From a checkpoint of a small self-supervised audio encoder (BEST-RQ): 12.7M parameters, 83.6 epochs.
Rows from block 4, named by matrix and row number. Rows with one number belong to one neuron. Each number is 128 + 24 x the weight over the matrix's rms, rounded and kept within 0 to 255. All counts start at 0. Numbers have three digits each.
# fc1: first MLP up (model.blocks.4.ff1.fc1.weight, 960x160), inputs 0-159
# fc2: first MLP down (model.blocks.4.ff1.fc2.weight, 160x960, transposed), outputs 0-159
fc1.654:135114159124148197146131129122127118143116093093121103160116151140162127131094126143109089109067087138105154133125150184142147168128096149141105143127120162121115143110118124113106131097117148099095079116136172175088187174185130134088147161119129132146156170091167142179093115142137165113119131164123082119100090157150136154196178152148112085115090148108169105105140097077137096156141135127080107130170129114114126139120121128195094165091138094142103112114195114082155122138113082
fc2.654:128094151159164098115129149133114135061109152145127077090118139112154132121110108132120135136151175181173106158132086142153111140112142078088159100130145120143096112168176110117133104119157122150156154151140083118158112121146135133136142106126149139143139135173097142073102126118156085153087125144094140108175136146148085098079136145114157166094164154110147110149131127166145142135150153103167078146168135101178132114131145113176185101141117116097090109064121163124168129136124175
fc1.655:107107136108088143119096113137110118124112138144184125119119090094106135114111109141156090114089132143141142141106119159101087113122125111113112138135131091094100127106076122115190123153136140102129185124118126125102141138140136097160150144109163129161137157111144111106131139127123158123126144119115138092093144092112103107117134134122121143128114109173102137132133137165090160111148126125105113159136158136132127112158108165127138134182133115136101141112108139083133166143173147
fc2.655:157104151103121131124133123143126140146108141119094095088160131121122113142127150121073114111129093118117128152128152149143127077061124162131131158153130121179114130132091117170186142118080126167174116172124108146119118082079097113146123135094128142127150097112168115122117110142180129146131164145139121127114121135128123114105119128134185128104141164158154152106104168146134102072132165104131146148125123147153143140112117135101103127148149157105166089127154139144093092135136147
fc1.656:163152094087126136146141116121110133185104126106136151099119131084141087138136142115170134142086138143146181098085092152127119077090124129147146146148121107138122155113143145151150120138126149125146109126114123149114112116104145133102093113158093097108102101102151125156143055094144167121133152146133107129153153121127096110112211125101141086093074091119175148146151125140133086166111071117116176131109137140084090131095128116107137147138087192134116112104120153134124131121114107
fc2.656:098112191131082080180134123136148101163153126114096121113144138148166110088143128141119150153143102108124102141115155154126079123121117132140143153129109136128186117166145138125123096122074124134167135088142126149152082137080173152096138106132141153127128096126132122137154107119154148164098123193084131157113108164123128117175147099130134146119136069109111110130094112156126110113138127091156129185157105144165139104136075142150126102146114123120134110095150115145166162106119126
fc1.657:101134132097124132151160090163111153117121127157157150124161125190118128141135144102178182116137112132176095128139119141086110170134125162090147119155148140134159138133135102098101164134102152143097124154157107115169164130127169172095109134098179115143146165126107117090132126155116132144154167108146160157152133158084122156119119114126121137113112125120187116158125128118163114095090145109070137163073124119143119105118146170103090162098176111119134133170146153127156131167134146
fc2.657:162123131145144141112120144100139117141163148128121131132113134072118188123123124138118119158131150139086129136112125171124112109156140091168085108124106073128114130126142143107129090130112163125147141097106151096148127103107124170143119142099124169110123129157130090167103096118118152134140141167092112113105088134157168156134126105116119095137140129138117170151137144157127144121133110130155089063151118121175107173121091072178083149143099114107132143095127143140145080095163119
fc1.658:138107137127176133186111128109124117130171162127143172136096083150095144127143135148155130116163145154119091122151113095137098153139125157127145116135134128126105092103133117116055101138127079137059135129166145121119135161156128122157106158121128131127070128118112133126186126172115116113113077146181115091155139149095080115097112159142140170102159171114134111153106085097165111141186099111127115135147170113124152102116107148141165110093133142157110161178122134094162096104100107
fc2.658:114124122088111129103156142140120188123125117156103136146193130139079103152113096113127120087139110150127111138100162147150134135104150119164108124161112146065145128133114152159154106126147076094129111099126146141192091104124121154147122105116149146188120137103115130120120154108077136109139144134155161135091110102137173146155096123089087092161080133181147174136104082151126152106157149192184129167140109104162130123113093117137147111139129123115149124125119136146136124112139127
fc1.659:137089108084115179125129154127123098160103130133140109113138160112120116124110143173106112135138137163112117155078104152114160145107137117124133131125146159109133152115142099156116161130114131138138143155122078120094095113112132083132154126126153126138147113122137152154126123152173113120123108114095171117133127127131140144114125121125109141142131078176100108127133087158144128129139147129123158115101141111160108158134098172140125115134117125139157106135099107117144140101147108
fc2.659:132117141140106101151111083142151149154153124121162133113131108099103148133077109107158144129129142142071113073154126137147143134114145159129124089128130101143166134120130133132125174120168107103136133162116091092132121122108156121142143139138152118126110146111108131151116144101103121179115133106126138154132150162095135086136082130132131168136113139141130123163115123114146108126135134140128136114125115103111071135102112121122172139094137153119151159124112157118114116169140163
fc1.660:104101151117147131119114148087138143139130089122136139131100136145123137142161164108151131126130109132113154110127098091134125161121120131076128120140118118115129147135141148136107144140148191141140107140113132151151122141141110099080149151146098124132136126102134147128123134098143133103097112099106155151142164154117158119140146147117107108117133164122155155155150141142096147118121130096109111141129124159112087188135142100121129106097152073165081111143139119124128152156165131
fc2.660:128138130120157172099090133141154113088128153138117147172133128135128127146157110146188156091123153086133112117151133094115137106144149148160142128099111127134113121115136129147170116121134093147132125148144119139104099135138083144121137082125157134144158113129102130136093133134125197180109104119102103086122131120142099138132099112127098136150110136090127131092098088091170163131108119158123139150112107135144115139158109099130121146102132120137172127110135112112152135072094126
fc1.661:102124161147131156140109150137118139169132123120178126122131135124098114119146160112150167130133122116130169114198147076120165140117165077127129124129124136130138166087115131130148134104161174127131128155100138123124128113125109159118085136155143152153156107111119099133113114126128100172095133146151131122113149132125101107149149113115139118144139096151134132132127118136107135111118072133145120158110134131151123132126129112087104129169116118146117079117127135120121107128155136
fc2.661:145122185113145122145139112151144188111081126103168141124099100120118090161126095126103120118132116118108117169079103105116151115129081142135129108105114120153119141158160137095128092162127144140136132134132129207165136156146144164157124111161125125106093136124135114142162082142132136142108109118122083171075132121177189125129143105147118122117092120159092110108169096138127140147117137150073131115133118135159148130109106127115129127126153142108116154102132131127134085141121103
fc1.662:082102138130133127135167112133129175138123099129165135133137108144104123146117131140145135113100126157147125172119085152129164134151105168153136107129133098130115106144127124125091097099129124132177153120112160172092142129134124096152153101107116112154130137140129103122120157133102118138127103119110158121135155167138142125127124145103151129081122128133129107106116132101110166126142131142141141159127136116150159074159137140138100126101139105100143145133115130141135175113119153
fc2.662:127161138127136128117138105151102122126154171142177095165123163097128127131108133121096173152167154121108145129155145153084175144098141135145134144121139169127170097141133104137096146105146175083108131107106184103094146109135124123087132130118110131113161121135053108150090091088134123134155121135134133155096107150132139138100114150119068094080111142116127135111121066102123118116142127094143120151156139140116154127148123112147152115129133083169114151125117100105163122153087155
fc1.663:106118127130139118139153160098144096125124150124144122151154081135145129147122120145098114126146090126155126140124118108137131127153153131114110110130109153156102108107137137136121111079124125134114118114126160110135108136126161109092143147111148133135152123157161094122150125138141152132137148125159127098138142190108136112127124167123149170134190129128102085109143137123113083098131170141126106112092136138130099080145137131115114120104121133110130122166143121130126152174121110
fc2.663:132124119128128096154150134143138100079135137106146162120112113121107140097141133085132146119135102119123162116146103126122150107123137109119142135136121147064132105111154084098155150125127135156126113153132132142139134162148092114132121088103132103134150109138084119124135133149113145123152143118102116103187152172127136182116102136092104080151148120109105117138099147098100155139068107109175106117142102143168113106089157168138125153110179098120148104125133091124129151136156162
fc1.664:099132135141115145106091117132082150138137148183099084169128153145135111096156108169119110126109124129153138127136142158152116137132159113129157134117162097134127174156125117180124099129158143143119084115119104111117118139155123153170107148146140116124106134157132056165120114144105165129106116146114148100083127139113140180144105120096097107128151176140119109084122070143131125103115124110096161139104157131160174125131115111140131136140149090118117106145133111083155128105094197
fc2.664:118130118146112104072103126091126142081158124146123124141107080145113129170157123143156172124152204088110117091078112146098172123103147157138113139098083137131182086138145095099101116094088113118137159139109123093130116090104161129157114090111142094120113132129113126096103120139147123112145150143120104134148140150109099115093122142094151115152115112142136160159112154101114138135119114089105168133113120114135098078138132138134121131096150106131157106108118156123102145130135125
fc1.665:110143119121187120114121113169121132164137178132137115113150176139176097123163140133153122174095156145092137142157132125101124144162116107114130099098092133121150103109140168171148074097137183117154128148122107127132143148113104119111161115132117117111143123135156141078163131150111115168096137092107146128181148079103130087163132117158164097125169143122150124124159153118142135106108131097084111128123144158139123164098116117149118151101131113155160143143134103084118168118107086
fc2.665:083127132105098136167151124149108113143117118150146101092165133142130109111142142110141116117138092130092150128106123108175147094151121104125080148151174126094123187122135114111146154144148137129125117148170157141157067106169125143145098072131139139163111135149121134112151114124093119126165148122171099176120142131131105099106132144121107157134124132132081114100178146130123101128110122116107144147117122112158123085072109161146173145101110120153102118128114147176095113087168119
fc1.666:146114120120129116128178141119115128144156143116109127133154080144127105112150136159145118130096113161124102114130125122118129116098123127098119128138133122089152152150156119103126134183170146150131135120140138135102137133116162131073132119106100095172121121153132150154147106140123131084107095143155087163119132105108172102125114094142110118088102144107076132106118105159098100128145110111163120122129099127148101111117110104150143122144134087157109123123122116110115098111154119
fc2.666:102116101120101125138108133133135117169109112090153149144187105162159117118169113116092099135123127105131146143088103134148140114127096099123076097159110166159115135147109159120120138118098094142152111145109149140161160097155077135137148103153141144141146115119104109083155149136144114113120130160133140115116133144080136111139127141139140097116119108161116112128183117118103142142094108135101139126088141161138121138173130144122146114130103149179095116111134143182167142120094070
fc1.667:116109108131109159082123116110141172103123094118174102144161113193113113110137153121094142166142106141109139086132144160152148148097091106132137117094109112150142130147154127153115124082116109116127081098125130128134133145141154105148150115138087100096114109092125106138127129121152085122108122143094134114152134120124129160120092131104096109175099094155116116124117109162108142092188145111114120108131111148124159146168142097147142131104149172109162106105139116154110157137113134
fc2.667:125116127144112124139158142123125147146147092132138142138164191117126141112105143156093150131138118155114098117117125133072122098119143083119120106086145086113138131124118105149098119132098088158162148088116122064167123137174118113111155091175149132096104140134118106103107158121154112121083148138164165133110077171132126111151113099082113152095147082140117074115118161156153127130111112120113115144080166138137133107141127124148140137136088141122142134124091127101128187149112113
fc1.668:137122140155138135159135099135173136139152116151124165175145112166136111109136120158083046124136137123119133124144104118141133107173131089117194149125120131088110137094163148203170099127126137102127104147089128119136146124095141158155135100110103126128115108128107151089142094159102117122146184123148130160088127072101135145057106122141137107116115115144141065165136135160114125098123123166109124128141124100137106133118144143093137134171119128168103137128122110124146157161153090
fc2.668:170120111106078145145113126106133128137105092120123116139100123121136143128176127097102157118106127098157136130088140188122149105102086182089131116118129112136114114135081100117137153098102125149107120144132130134106136111145112118137121141079141117115105100108170100159132139088159122158124069101132127115160135136155163164102137112141107147163103139117113134119107129157102107132115108109114161154110091126158166110112114141147205167077165133154161135159097132111090103083114090
fc1.669:113160138150113189105138118100141162130147116140117091145129113163101143180127136110126157114116168118119115162126104124147140096148100160150140105121101145113128148157120125085114068157162122157133142106142081113149099126127099171095097137108139143147092156166128127121109092112132134111156143144153159119172116093134124132105115136150132098114098113117165165082141131142113145119120138127132118094049118124100140129133148107108122119123150139111114105127112107107128108104126125
fc2.669:143146098126093105174106168136109116153126125138104143134111128134074148136135150119153152163121135139128119123135164176151108115118158100154110136097120182138122118109151104138149141134143144044151156171133142109120170126120173145122129118136125133150123143075151103096102129099142106038098135121125092158165111115089113086164158140116157129172107098122128129117174121122096127157141109144115118107122080104094126127165106135100109129129143146122153119144116129130137130136127117
fc1.670:087096099156151134148132138132093134125109143174090101109125127207134111145163144116070141089152122117175128126106121089128176149166165148082168133141146151116128108129095146125115146147133141139094122160079088194132117124116092146164132107107127150146176089086115154112156112123122152089133103115139137132096157089123131094110121094126142147140166164146125141182152171147072132121140149149087120133073166105136116137157158131103090120119081153135092127180191116144132160123163137
fc2.670:164125137117102131120132128109150143150157145127184141125100129090106158080139122136116121165122125130135122132121113141126103125099151085105151123083120121123148117059118114116156154133131142147115093110148148124097130106085114132099109133163153156130148074153125127122138134140069107145145139083072097137121127139112118101116144080173125141079124138137123135109103108082162147148133134119120122113080115119165128090153130131146145175132106130139136130111107156164157171129146093
fc1.671:112127108139144155121151148110139143138082135166127086126161108096120147118140147125148085125135078145140152128116092134153141121127163114125154088147134116108170111119148145147114099112118148121130130141104146160113166119112110133117135126077116147162104130145132126133090098147106151149131165152145164104120137180163154142141161183111111142101109109148136101094113068152153158151153101176118150156108153143123122109145102120122087103108118098130146141167154103115101135121148161
fc2.671:149160134129106102138118115132120120099111139137099160115123114095105127133139104114108160106117114153151123122141147121148155149126098110141059154120118135147117146200176079102127149094127144117108154135131107133137091155165165131140148170168126150142126139115123159172143126112080085113169131136132111124159151087103110113099109122117147141098155128142142145106103149102093078120131154077115131117138136121136138146091149129118163131127141128120123113082091138137127127138120114
fc1.672:139140117112107114154127140122133152120140121102110110089122121130117106187118155122118134079125092119138156147140113097116142161112122129137090159081126113126120117110137097110160134150171108133116155157112164137106135109111119177169112151084100153126138117125177112133130112103111128140117112146082157161146082133088144121108138120103118105107151117131110149126144147123141131114130098110137179091106107093094114144129149140096104119163122101124126115122127138150126124116140081
fc2.672:112129109136116140141142121169168115146120134149167150123122120107133152087140104127143115147126125136140139141100135123131152090115112143116164085187148129160087112157181136130128133153123138140117110114108133125154078150081135079122157117131126137134150137120069124127121136144145130115139121133145102139128121182111095108174121139152148148148125115135144113123138110148119127147112131097115086137122147164135168116149102108144160143131111135170127135126132128121141153135105145
fc1.673:117111106124134074119115150154107091144125100122134173136178169110096122125104132111154148120144143129107156137157125140112110125120110123126140149115137138103087124129117143159134088084144126112121157128127141100129123095091111142141148111093129149127140097103140145132123141111091110140097147150130151141132131175124139095131139114105093151084125123159119146070185103109098151128172149121133138165083148116126082143137076115141124105155154125124145134114116134131133131125101152
fc2.673:131141134144136147161107083137123177118122099161137121111129161121067092155116113140079154166150153173161124084144118106112120075143103141121136136126098120135142126146133105150117151110097133088182151108121113140144149120089128125113160175110133100096106154110159114138161096146153140104106208116101133134158103117132110145116117167140115146135123099093105117117126104109107121121160150113117116138105113151097153136131102185117135126114106116073118121113103107124118126145148152
fc1.674:111124151124164135139092113092161092114135134123122196110108135101124195175164151113100119139125127128155161137103111152129128174097117134109143077169158146133067177149095079128136153133102120150189152134092140131096097144114186151116133111120096142125104151139158149136128166156129157114149122111092097137154154093118132121140144121120110129135110120093145070146128133141128167174135130063170116086132132141087107116124124138110116148131108129128106154085136103136160144125133100
fc2.674:135079096134114144164080113142116105133098098130118107121088081156097091139083173113126182138188151125141174140117113171163162144088089139126158146078136109181149152121128124086144143115145142108158111165126118119140195109158123119169149077092080143118108181180143072135147132156138156152146091107132154088138134142158148132126148112111117146108096106099172183195122134151100122127112099118089128129151097139062146113109146120130135130154143140146099113111120140130101113148065129
fc1.675:125141094121146167132099146163143164173146121136147161130097154111098129142133160169155127135077120205147179103139156166147105140140139147107147090100107139154123147115121157121099154116105088107111176142176127129146158173125093186105111159092078160116099147126132135137136112119090101086116091144176130158150139117128140168179145118141107084114121156101118109083128143127082124116158172130131152154110148136100141139160153131112106119097172102139166171159070097107144144120113098
fc2.675:108169150093138172118152129134148125144134131120173120122162124158128086089125108093103106120182139109108152125145135081141111144113157100115142109128146117121151087164126123129094142139135155137114125134075138101084083145100162126153158131142136112125127120144126127144194147145115128137103112127088097115102134109127103130080105143116094114107119120112138130139172134141173101124058165119071130117139147131144157108115094152138097130183120118093092103168119126155111157157115116
fc1.676:125134131122151122168090148120115112166076075123091166137133181115103095125177133086137107129112144143133115159139123113103137115071142118138127164106134115114144139124149188105185139122128133102141215163127129099125123142157168138151136087105101101146166086149068170117166119123095147140099147112125139148120133106145158113110136112110140143081124095142135105107078173103097143100099121140137095168137108148149137173119127109153080126112124137124154118054103135144179117114147146
fc2.676:099112087125076141159147130137121127089139170168157110183155140110153106117108141149109088166172136148086118084131145150148153152086086106109112159138142076088093124163155102098083125137108111145147141167112073145120125130127151157139139164130152125118095145163107099109084119151093131163133120131100095133169130176112129079125089126156151127124108128141130123118134111161103131064120121088114153120157142108170158130102090110127173135136122102116121116150137138151156116082145088
fc1.677:129139098153109176201090103132121107122129115178157161149105201171135134131132095138087118159164136103117122165099157101135108110121152112141133128146100119097144122124119116129145121117170152098129139130101157135130156145125136135140149117131154137147142137132135126107149138133101133117147142052130126103120146123153135103118130080106086131159113152166109106121116170148096136106088128117110100116111118129134115120147181115162143151111068149122078108082117102126146149142105125
fc2.677:120126200108111122133145144133157164091112140127111123113119140106116169123125100158109117142144163094117109137149076136138163122165136173114124128099154127145145180108150139110118144146116121137116097131140109124122085112130120112118127106145106080089131085111117164157136122148141083137160122095116122129151145121114113192099132113169139146144100174128170151098120105114166138130130118129184139140127110147169129127182130119133088149104119099123086133154137120164144124126104147
fc1.678:097134151163067156149175137124122108137162120147123079143103116091095145117150156124118141100111136144103149123103167145102164144143127130137136118109148100131125182106115136130149121091134125156120124125142129166150156147163134104128092112111124101116191152107099154113125145153102120109112117109134155117116138098124144079149131143072156066125109119135114172143146122112126120133124156091113161120126168147143114107134138143121097135119122118112090124100130135122123111156112133
fc2.678:111103133104121125093102130162151131093115140107126112185142132160121131134117132140120137133148090114132135117110109100117146126127133133143116135138165112116114092112123132113134164121145170151159093136168114085073084116114136158159154117122079140143108165134144138122086130101149133115136133172127150160184123119047171130117145126138135174155132154119099145141110133144155139118153110134159108063158101136092122162088170072134097142100120120101145132151108132133113102154169099
fc1.679:089110115159153070127120133090118136138088121091135159115136176095102088143155094102135107126120106115193109115114090125189158183145141106111109162112143117106103073104103133133115116155114182128152109098119184141164151131154128119177108147097116126169164102125116125125133123127132144137146173170102109132116126118180115153164106120132126136169134117129133103158117109179134119143114121132135150138101093137143092124145122127151117153140146150110116141153127133102143130136156142
fc2.679:132142136143113158110134120119111147161116119110110155133121146126093152140121071090151119114115131133139152129141136100139128095134139130110147126161130146129125129140132157118128181172108128158173098147145128145083151110113147119091152144143128108183126126111152170137162109166168158132107126125101116152145188108118096106140120104119172085097129113159155124095105140095111126136132154141134156125150163092136119114074145127087160122146120104164132139127144112167111124131139156
fc1.680:123153169141116145173112139121095103140121100090151162092165153071099112109157103119134122120090125117116141124115154119148154138135067095127138176169132162136144086114085142141158112122108140125129123139119113102124119101127097118172161087115119117125170102165151125123140089105152153135131120136131103103147129128142089170146125138147159127140136132127111123164102133108145117095099110146083107093110092136157150094127107145152130183179074142134115155133138157157117092156128128
fc2.680:112138111187114146125121104179123147107122163144093156128076138161117117098161142128118130163140126159122129157149124145144156127150151129141107048136124124131111102068153091148097121094144134101141111149139147167137145124147142124104120094126100112193142163180137080153146133119117117129091157161098110118070134133145120111165128138076152125156134107121123146136154141143118155124139150111163120161150125143112140114136133139117135089097139142140091125130109092143152124099100122
fc1.681:134138196152126137154101114105121137178164123175144124111164133120101117143133134146111132120177112172123148132124079184149065138133126110114111155081153113109131166148128135123184126108093129119119168179107100109141130146123125128146154160161094147141136063139110158140140143126084103089110090116162114156118079128165136093107135174093134104095165143105129136114145103121126135083160178140108132125123150101137157148113153151114118117142132142129146158161116127114110135124121132
fc2.681:096126115093134130106121106095184131072134113106154105150115128145144118133121091136120163109136143120157145108109147122128163133126131128188107137126141123129162156080130113090091086114118120161137108112163108096134138136107108156140143142140141147143150103099137115119121152096139159147121116124105127117118139143133131140145143068101101125160133142129109101122094162103123083091149106105142094118098109101153111098121103148097158128142124134132146122136144163082150132182152105
fc1.682:131102097126111113104140099159101129104150067106128183134100164112129147105131132129137127100092139099142121160117095084137111109133130167141187145100104141099107120115121139124174121116126086133097130180164166074173112105156129112163185148120145084120158175136142100071109157106148093129143137117126165093099152102159150164148088141097100136119090130129135132097100091098157107118145122174093063127104175138141126117139127135151089168154170155126156145125180132154187075155108154
fc2.682:156148133137114136128084112160121122138130111120111136113118121171174175161109137129133118162134145147121148139143146115127161088103116134147183136116138129161150127101166136109146095155127097148182151108088151134142116128101143121118135141135084182140125184099126095150103103160199135138069141134133154140101149150107112136125092085141123133176175123127137144128143174150140115092162163136161095174106144135133129108140094154114081139093144202190129130127100099149078073079095125
fc1.683:153130113121108138152100110123118117112072152127120120134128100143115158132161120090130113127107142101132147098151156116110117100101166099130152165129143112115101113120117140134150141118101130151135132108078170126110174126133104138127104132087109124154141119105133153119116101120137092086142143137141145163121099143114106183115131137135122127152155100127172119164181146114122091139140103133111118123125139189120169130185122136135133130117122119138119102101132097118123121128154119
fc2.683:118145089105104175122166140100123135103098078156119130103107117119174111077109137175104120122115137182115134136103103162161143125159106141132188130152095116150104122119117115126125121142130127108077121105141127107121115135123176121131119152172116104151150140149095161124153119110135116126132109123130091118127112116099144153148142125115119113104126130119121121112104130128129139139088142144153130153092170107135143081096134108113130138154098159126124132102121140134158073108129161
fc1.684:152126119146156146112141118092139138138158116200148141098185121151099105147120089096173132136097133124149128180078144111121148126092122117128113153135116113127118142125097135105117122188135125110097085171127122170124173147102142131130129106134153122169124136135151105169115138175122137074070163146101135134135143134153102057151131133128122138147150130105137158101106117185142134104146127145118081102155110144119109123146135106111127162156129138110135141156082131120087124142117133
fc2.684:109087110124147049161146110152117129080133114148114108133126094153124145096150128141130146120098116150162135091108119101132136161104135140132100108169113126126149156131154115112119166116170106133136153072103131115131134112117140158120128135133151125092129154140130144105144121178129123111161129091090107125116104134116188141111131093095128167118126105144112142114085086100130152132114083166148127149127103149108107132107112171119130141135124089158109106134141130126134112158105135
fc1.685:111160125150132125132150123107123140132154111075134135178118185172123102093167146101099072106167158169110127129162063114141137158115118078148142126160154116112096131157099115127122138154095119147154086133139131129163109112139157152154169125128124117125146114111168131089104139166103138122162131124136110161118118156125154179142114109111178106157126155128161133116163116098128167161105137155146135152144133147182115158173117111127137149140101104137086133163129131151116137146108098
fc2.685:143137096097109126147158117156119136146135157136134146111142120146131133119094131114171129115146143131124135187156166160152133123088111148132117151114116115142119100086148138143169096127154120137120108175139091139122123128145117159094106130130125154156109128128145135131094115174149146145092127128132164161113163176163114124140109150131117073086081122109124161112128137108126127069120140086087150107125139106105129148123135117165159125135159171104135124138161165116120133116153145
fc1.686:104160126123106110074127129129144120134105126118169160128116139109120130160148127106146156082094133158088119109155136112099130120124122141151167134129140154117126115127123152112129141138133129127120128141109144133166133120138118133137144161120092156159115116098132122129111109135135118152135145088150108120128131102139110135092130106126141119111119129133115153157144114128147112088124139163117127132116119136146123120150112148130138138160114093157125085121125106150115114177113099
fc2.686:115129144108131132135131143115130156129145136124141125133130122124162144120091113151132145159114152102121140143121112102117116088117061138144104117111119109147119131151178138137134150147104144112136086133095143140137110141136159139122124150130091095114108155101146116127112112129093165135133086105169156130136099073128135110129154145140127128130120113114135142118115183130141146132158112105113141136169117154158113136152082108128108120104094123105109113130088139144124119145138135
fc1.687:140107137116144122105136114120094109134110131095113146117105139102130121112127085176135083126142119130122138158098119102133098088147123137134080118101105136119079146104097164124150125103180076096097147108115111174090109143092144151116130135120123111155156129118148131140153104160103152111091164112141127093134112116115123118113131117106107104139137129109076133132118141104109148118100127150113121099115145107151124154069131082122125107135107120120105140136109094145064140133096129
fc2.687:108072136133075110128144137157166109132152121118139123117120112139123123144117118131160158122125118147106151120102119137117134126127140121097141098115118111126113119141153104123159086103139145083172137138102118091169098187142093137135126095134141141124103130083118145133158117109135119147147147115122169122148132113120172114129114115138142170134142123113150092095138137134117143128152142120134160111155100129128132118122121147125103135102140122133143107153141140143120129129133158
fc1.688:098153119178104112143138186140110149152085159096114119134151139147110122130161138053088124124162123122156112116142125112157159147168108128123106131096109130137101171110112120121122157148156127124111141148122147089156144129168098111132121135136135164113097097106113116119130088141126125153143145110125144119132126134124133105123129141127117136128117115160113099127105118130147149132110156135128109119100111141089119087152111112096147134141141124122134137124153101124094127135130153
fc2.688:157134142095154084102168165137137128149123137107147158145126160130114139087161119140140084132125154127124126116103122125105141147119119117111135142117134108087119148098150140126095103149090129127131109136135134123141156114130119095135109118122143102094089117132143176135135124143137117147119106104139150137154128158132149118123121112133163143124145130144110078115117127127116180118090125131116145119112137168152137109096123135124117128084165138106176082113097113135137127148169143
fc1.689:142120131142132143141120105125133192128127113131095116102146131117154170124127138145110125160108135126141143095108128132160144118123128149124140119118118108101074094154145104128141109120131153150092122125109139154145116130103142154126165121117130141125143094146118156153136110133133110110156129164136124173124111114093182148143140142158081104103120146124147130095116154154171132139112137119122110164124108145120148097127116124166135125104139123155132136131146164135149109099110129
fc2.689:095125122125105137152076136167129110129135130111151118152138090151112088137113152168121154126123138175148131137134144159158148138079121127113135159149138130158156146132146113156146121109132122114178111152126114103129160127152090123132134085112094138131155139092127134113132137120106153138123125107142160130106102118128146104134099166108180144095094096136133126142158126108089124114115090131124109129111120140112129175121159141144149134144142117110129153135117093130139180100132153
fc1.691:167167091150141124142152124168102133136163128151116175148141113106073135164133162110084098108100135120081111093151108158106132112151180128110083140145159118140161111108133153130185155105100137120130135140139133133136175151115062114129104088109074101139134125112086147138053121103133163124136123090096107153129143092120121114153158175134076149086154081081098146098105122196117109088076112134136163116069103093135132124136105160156087146106150110129106160126117155115141167162044097
fc2.691:153085119094133119159191132112102127160116110137172113147158113132115126123097165117107106117131136124131137174069137114124108100108157112164117141089115159155124181105131153151131106147111113130100147125213142123136125143154169132125126129068166138156165163082163138096135119152154133130082126130169172072107131121113127078136133092153174156125174125125150130099122165125118086160166120142136145113154108157106121136116154119088106063158201158125120161111023121136121137109145137
fc1.692:144144151119118151135146154166114111137106114157125127141176158142109143140132080115137115126130151147128164164129124133128138172100157127114132153135096110119138128165106135105120104120148145137082158105111107138121094150124151130150093110062129117096133142145111142121114128077141133164116124115180129152149139130142089118111086151068104088118152114117114142128131144141163135112093118119135125142113124144131151140149142193142144133170145167116136128138111106109179140126099126
fc2.692:140073114108159089141122163147125137108127129098134090172136115123144148168126191107145127146150121108127119098096139132164126125153163111111133089153113106161104132110151093144136122130124122079118136133125112103119128107120132155157126125116139129098146129131160100151087134120124130110148112131162139149112049139103141098112146117138141094124107154134087152148182103169116138114085152103145182142122138146106130176130124095096136123147167106178148150158133106106108154155136156
fc1.693:116139129148122141129100119117106130133128152134133106125131139148123148169107120126104118151151121145110150120122137093089107148098124132126139136118137101127097145120075150130148130124094152114127145146121163139140136075092088126169114151137131146123165079135157102112097115166116107160141147151157133115146159138152102118089174137107123080137139106121092141122149146188166119127115068127107156116117157123080142163127124150109125162129136106132112141197121114129143124111145133
fc2.693:136131134120121116109133133067152121121146121146120151119111098100106087094121110154122097087164111119148102155122136135132153105118120129092161089160152154142115092103136132119122085129121113136126137152121109115129082162128158112113144113107165177125102143142123136136143165074154130090127111103108099176133106125117142121133160122175096104122127129192115137104143142118113137134150158099108122120162075141119148115112120143114118111112142158123130147088132155132149105158133112
fc1.694:138129122139150139091144099130156087116113123123161144084145129081144107132158146105114143125139066121096132144131129134128099142137098093125162137134151136109108143128118143136094098095119125132110173171101143144128144111158135133129131126087142085120122142117132126083121106156092120119119128140143137146118129128171124126125155089131123112125136130127103122099132134167153139143121120145128129156139127122138133110122081120110122163111122151110160157121147114102130110123131166
fc2.694:124122103158165126123133151168133104123141152108146137140140148137125146115134140109141091117094118113129100140114147149156189135157147145162177087114140118111139102148144110158140147132164121145132119087103151109124127128104139125176134115151135132126112125115139130144127116102125142118116106124115129105113093131139105128149108145107075145152149084107123090139118123141095104113159137149141144104142141113117099118149156108161076131158140160125145133126122143129143105132153125
fc1.695:102112171143087132156141107103147120100106122142119152133118076165157144134145138122109112088111130167104120117104141140136144112167116105138154147144106165136084157147105131143102126087133154146150148146155088130147121170100151115106139133069103116135140118112091148131154158108125165163133160116106131109156112112158133120120098173118138111105118116107100140097113126102144165146140161113126093140120126134133143096136113150112104159134100131134113138113134138102109112102138096
fc2.695:135143126167134115155119128102111122086135097097148108125099135108053139125141157128103079087079129135155143089148120112162142118112132122110101149115087152117143126104133153131160123126108123111149138136137158133114143128139128118080119133135151127120133154108145132087136175111121151100145127132137139154149134066158135116136119137141120105206112142130153150129137155096100151127170083136113148114129191172108150114131125145133092107155152129163141130148113155111109125148128141
fc1.697:129112109126102148109120112126119096092139112088124112154130126095109173108111152148142130119116134168086172134107147100153161158127090145095148153117125084126148142162110094104155100129125079108111131105115141116078125120139085085141150145118074174160131133171110157140096162131116165147107133115119130122130126159127124100125118072092111140112126135141090161117129111142112121170118139117133086122067127116163137133103145153175126126144073128148107135158167163099148115116158123
fc2.697:107105121107115126154150137123162109101119151145093120108123135144140098112080127138091101107164122089150127157134113086115066124134147098151150106146142155114133106108163124137135156066123114115157146128135121125152113150142138165096123113132153111100145134111109151118176058102131091143145133170132141094109141119120110135133096139148144104123134140121172138105157104118105098098156091109099156110130137115092160100159091169119136103171126101118113161106133093125071148155133089
fc1.698:121108106070070132154121099110156110104133154088156160130123120092086100104133152111106068148104097103142126110112150132110099103121094138130115133104192110163125141136163161145143139111127132147099162112135138140150122146098149108117138152149129104176127144144098139179084147151120112107127105132117186148147119093156135152148092122179129105131104130169090088137094123126112146127103132151138142147117166152116119125077122099119139119118175128089162132142163137142117134145123153
fc2.698:150129133146209108132101151103104142131124092082101114117119094133141090129100148073136170109129116120120121186126108102134130128144102106114149165142118133125137123159131106096143118156117149134106117151125095133164067101112111127146140120146105177099116148139145098136126144089127118122149124133148182105129134151109148081123101139107117125097143110132139128136093127134126102142105151126143087092130082126135156130129084140087124148126126138135107130136094127156073098114134116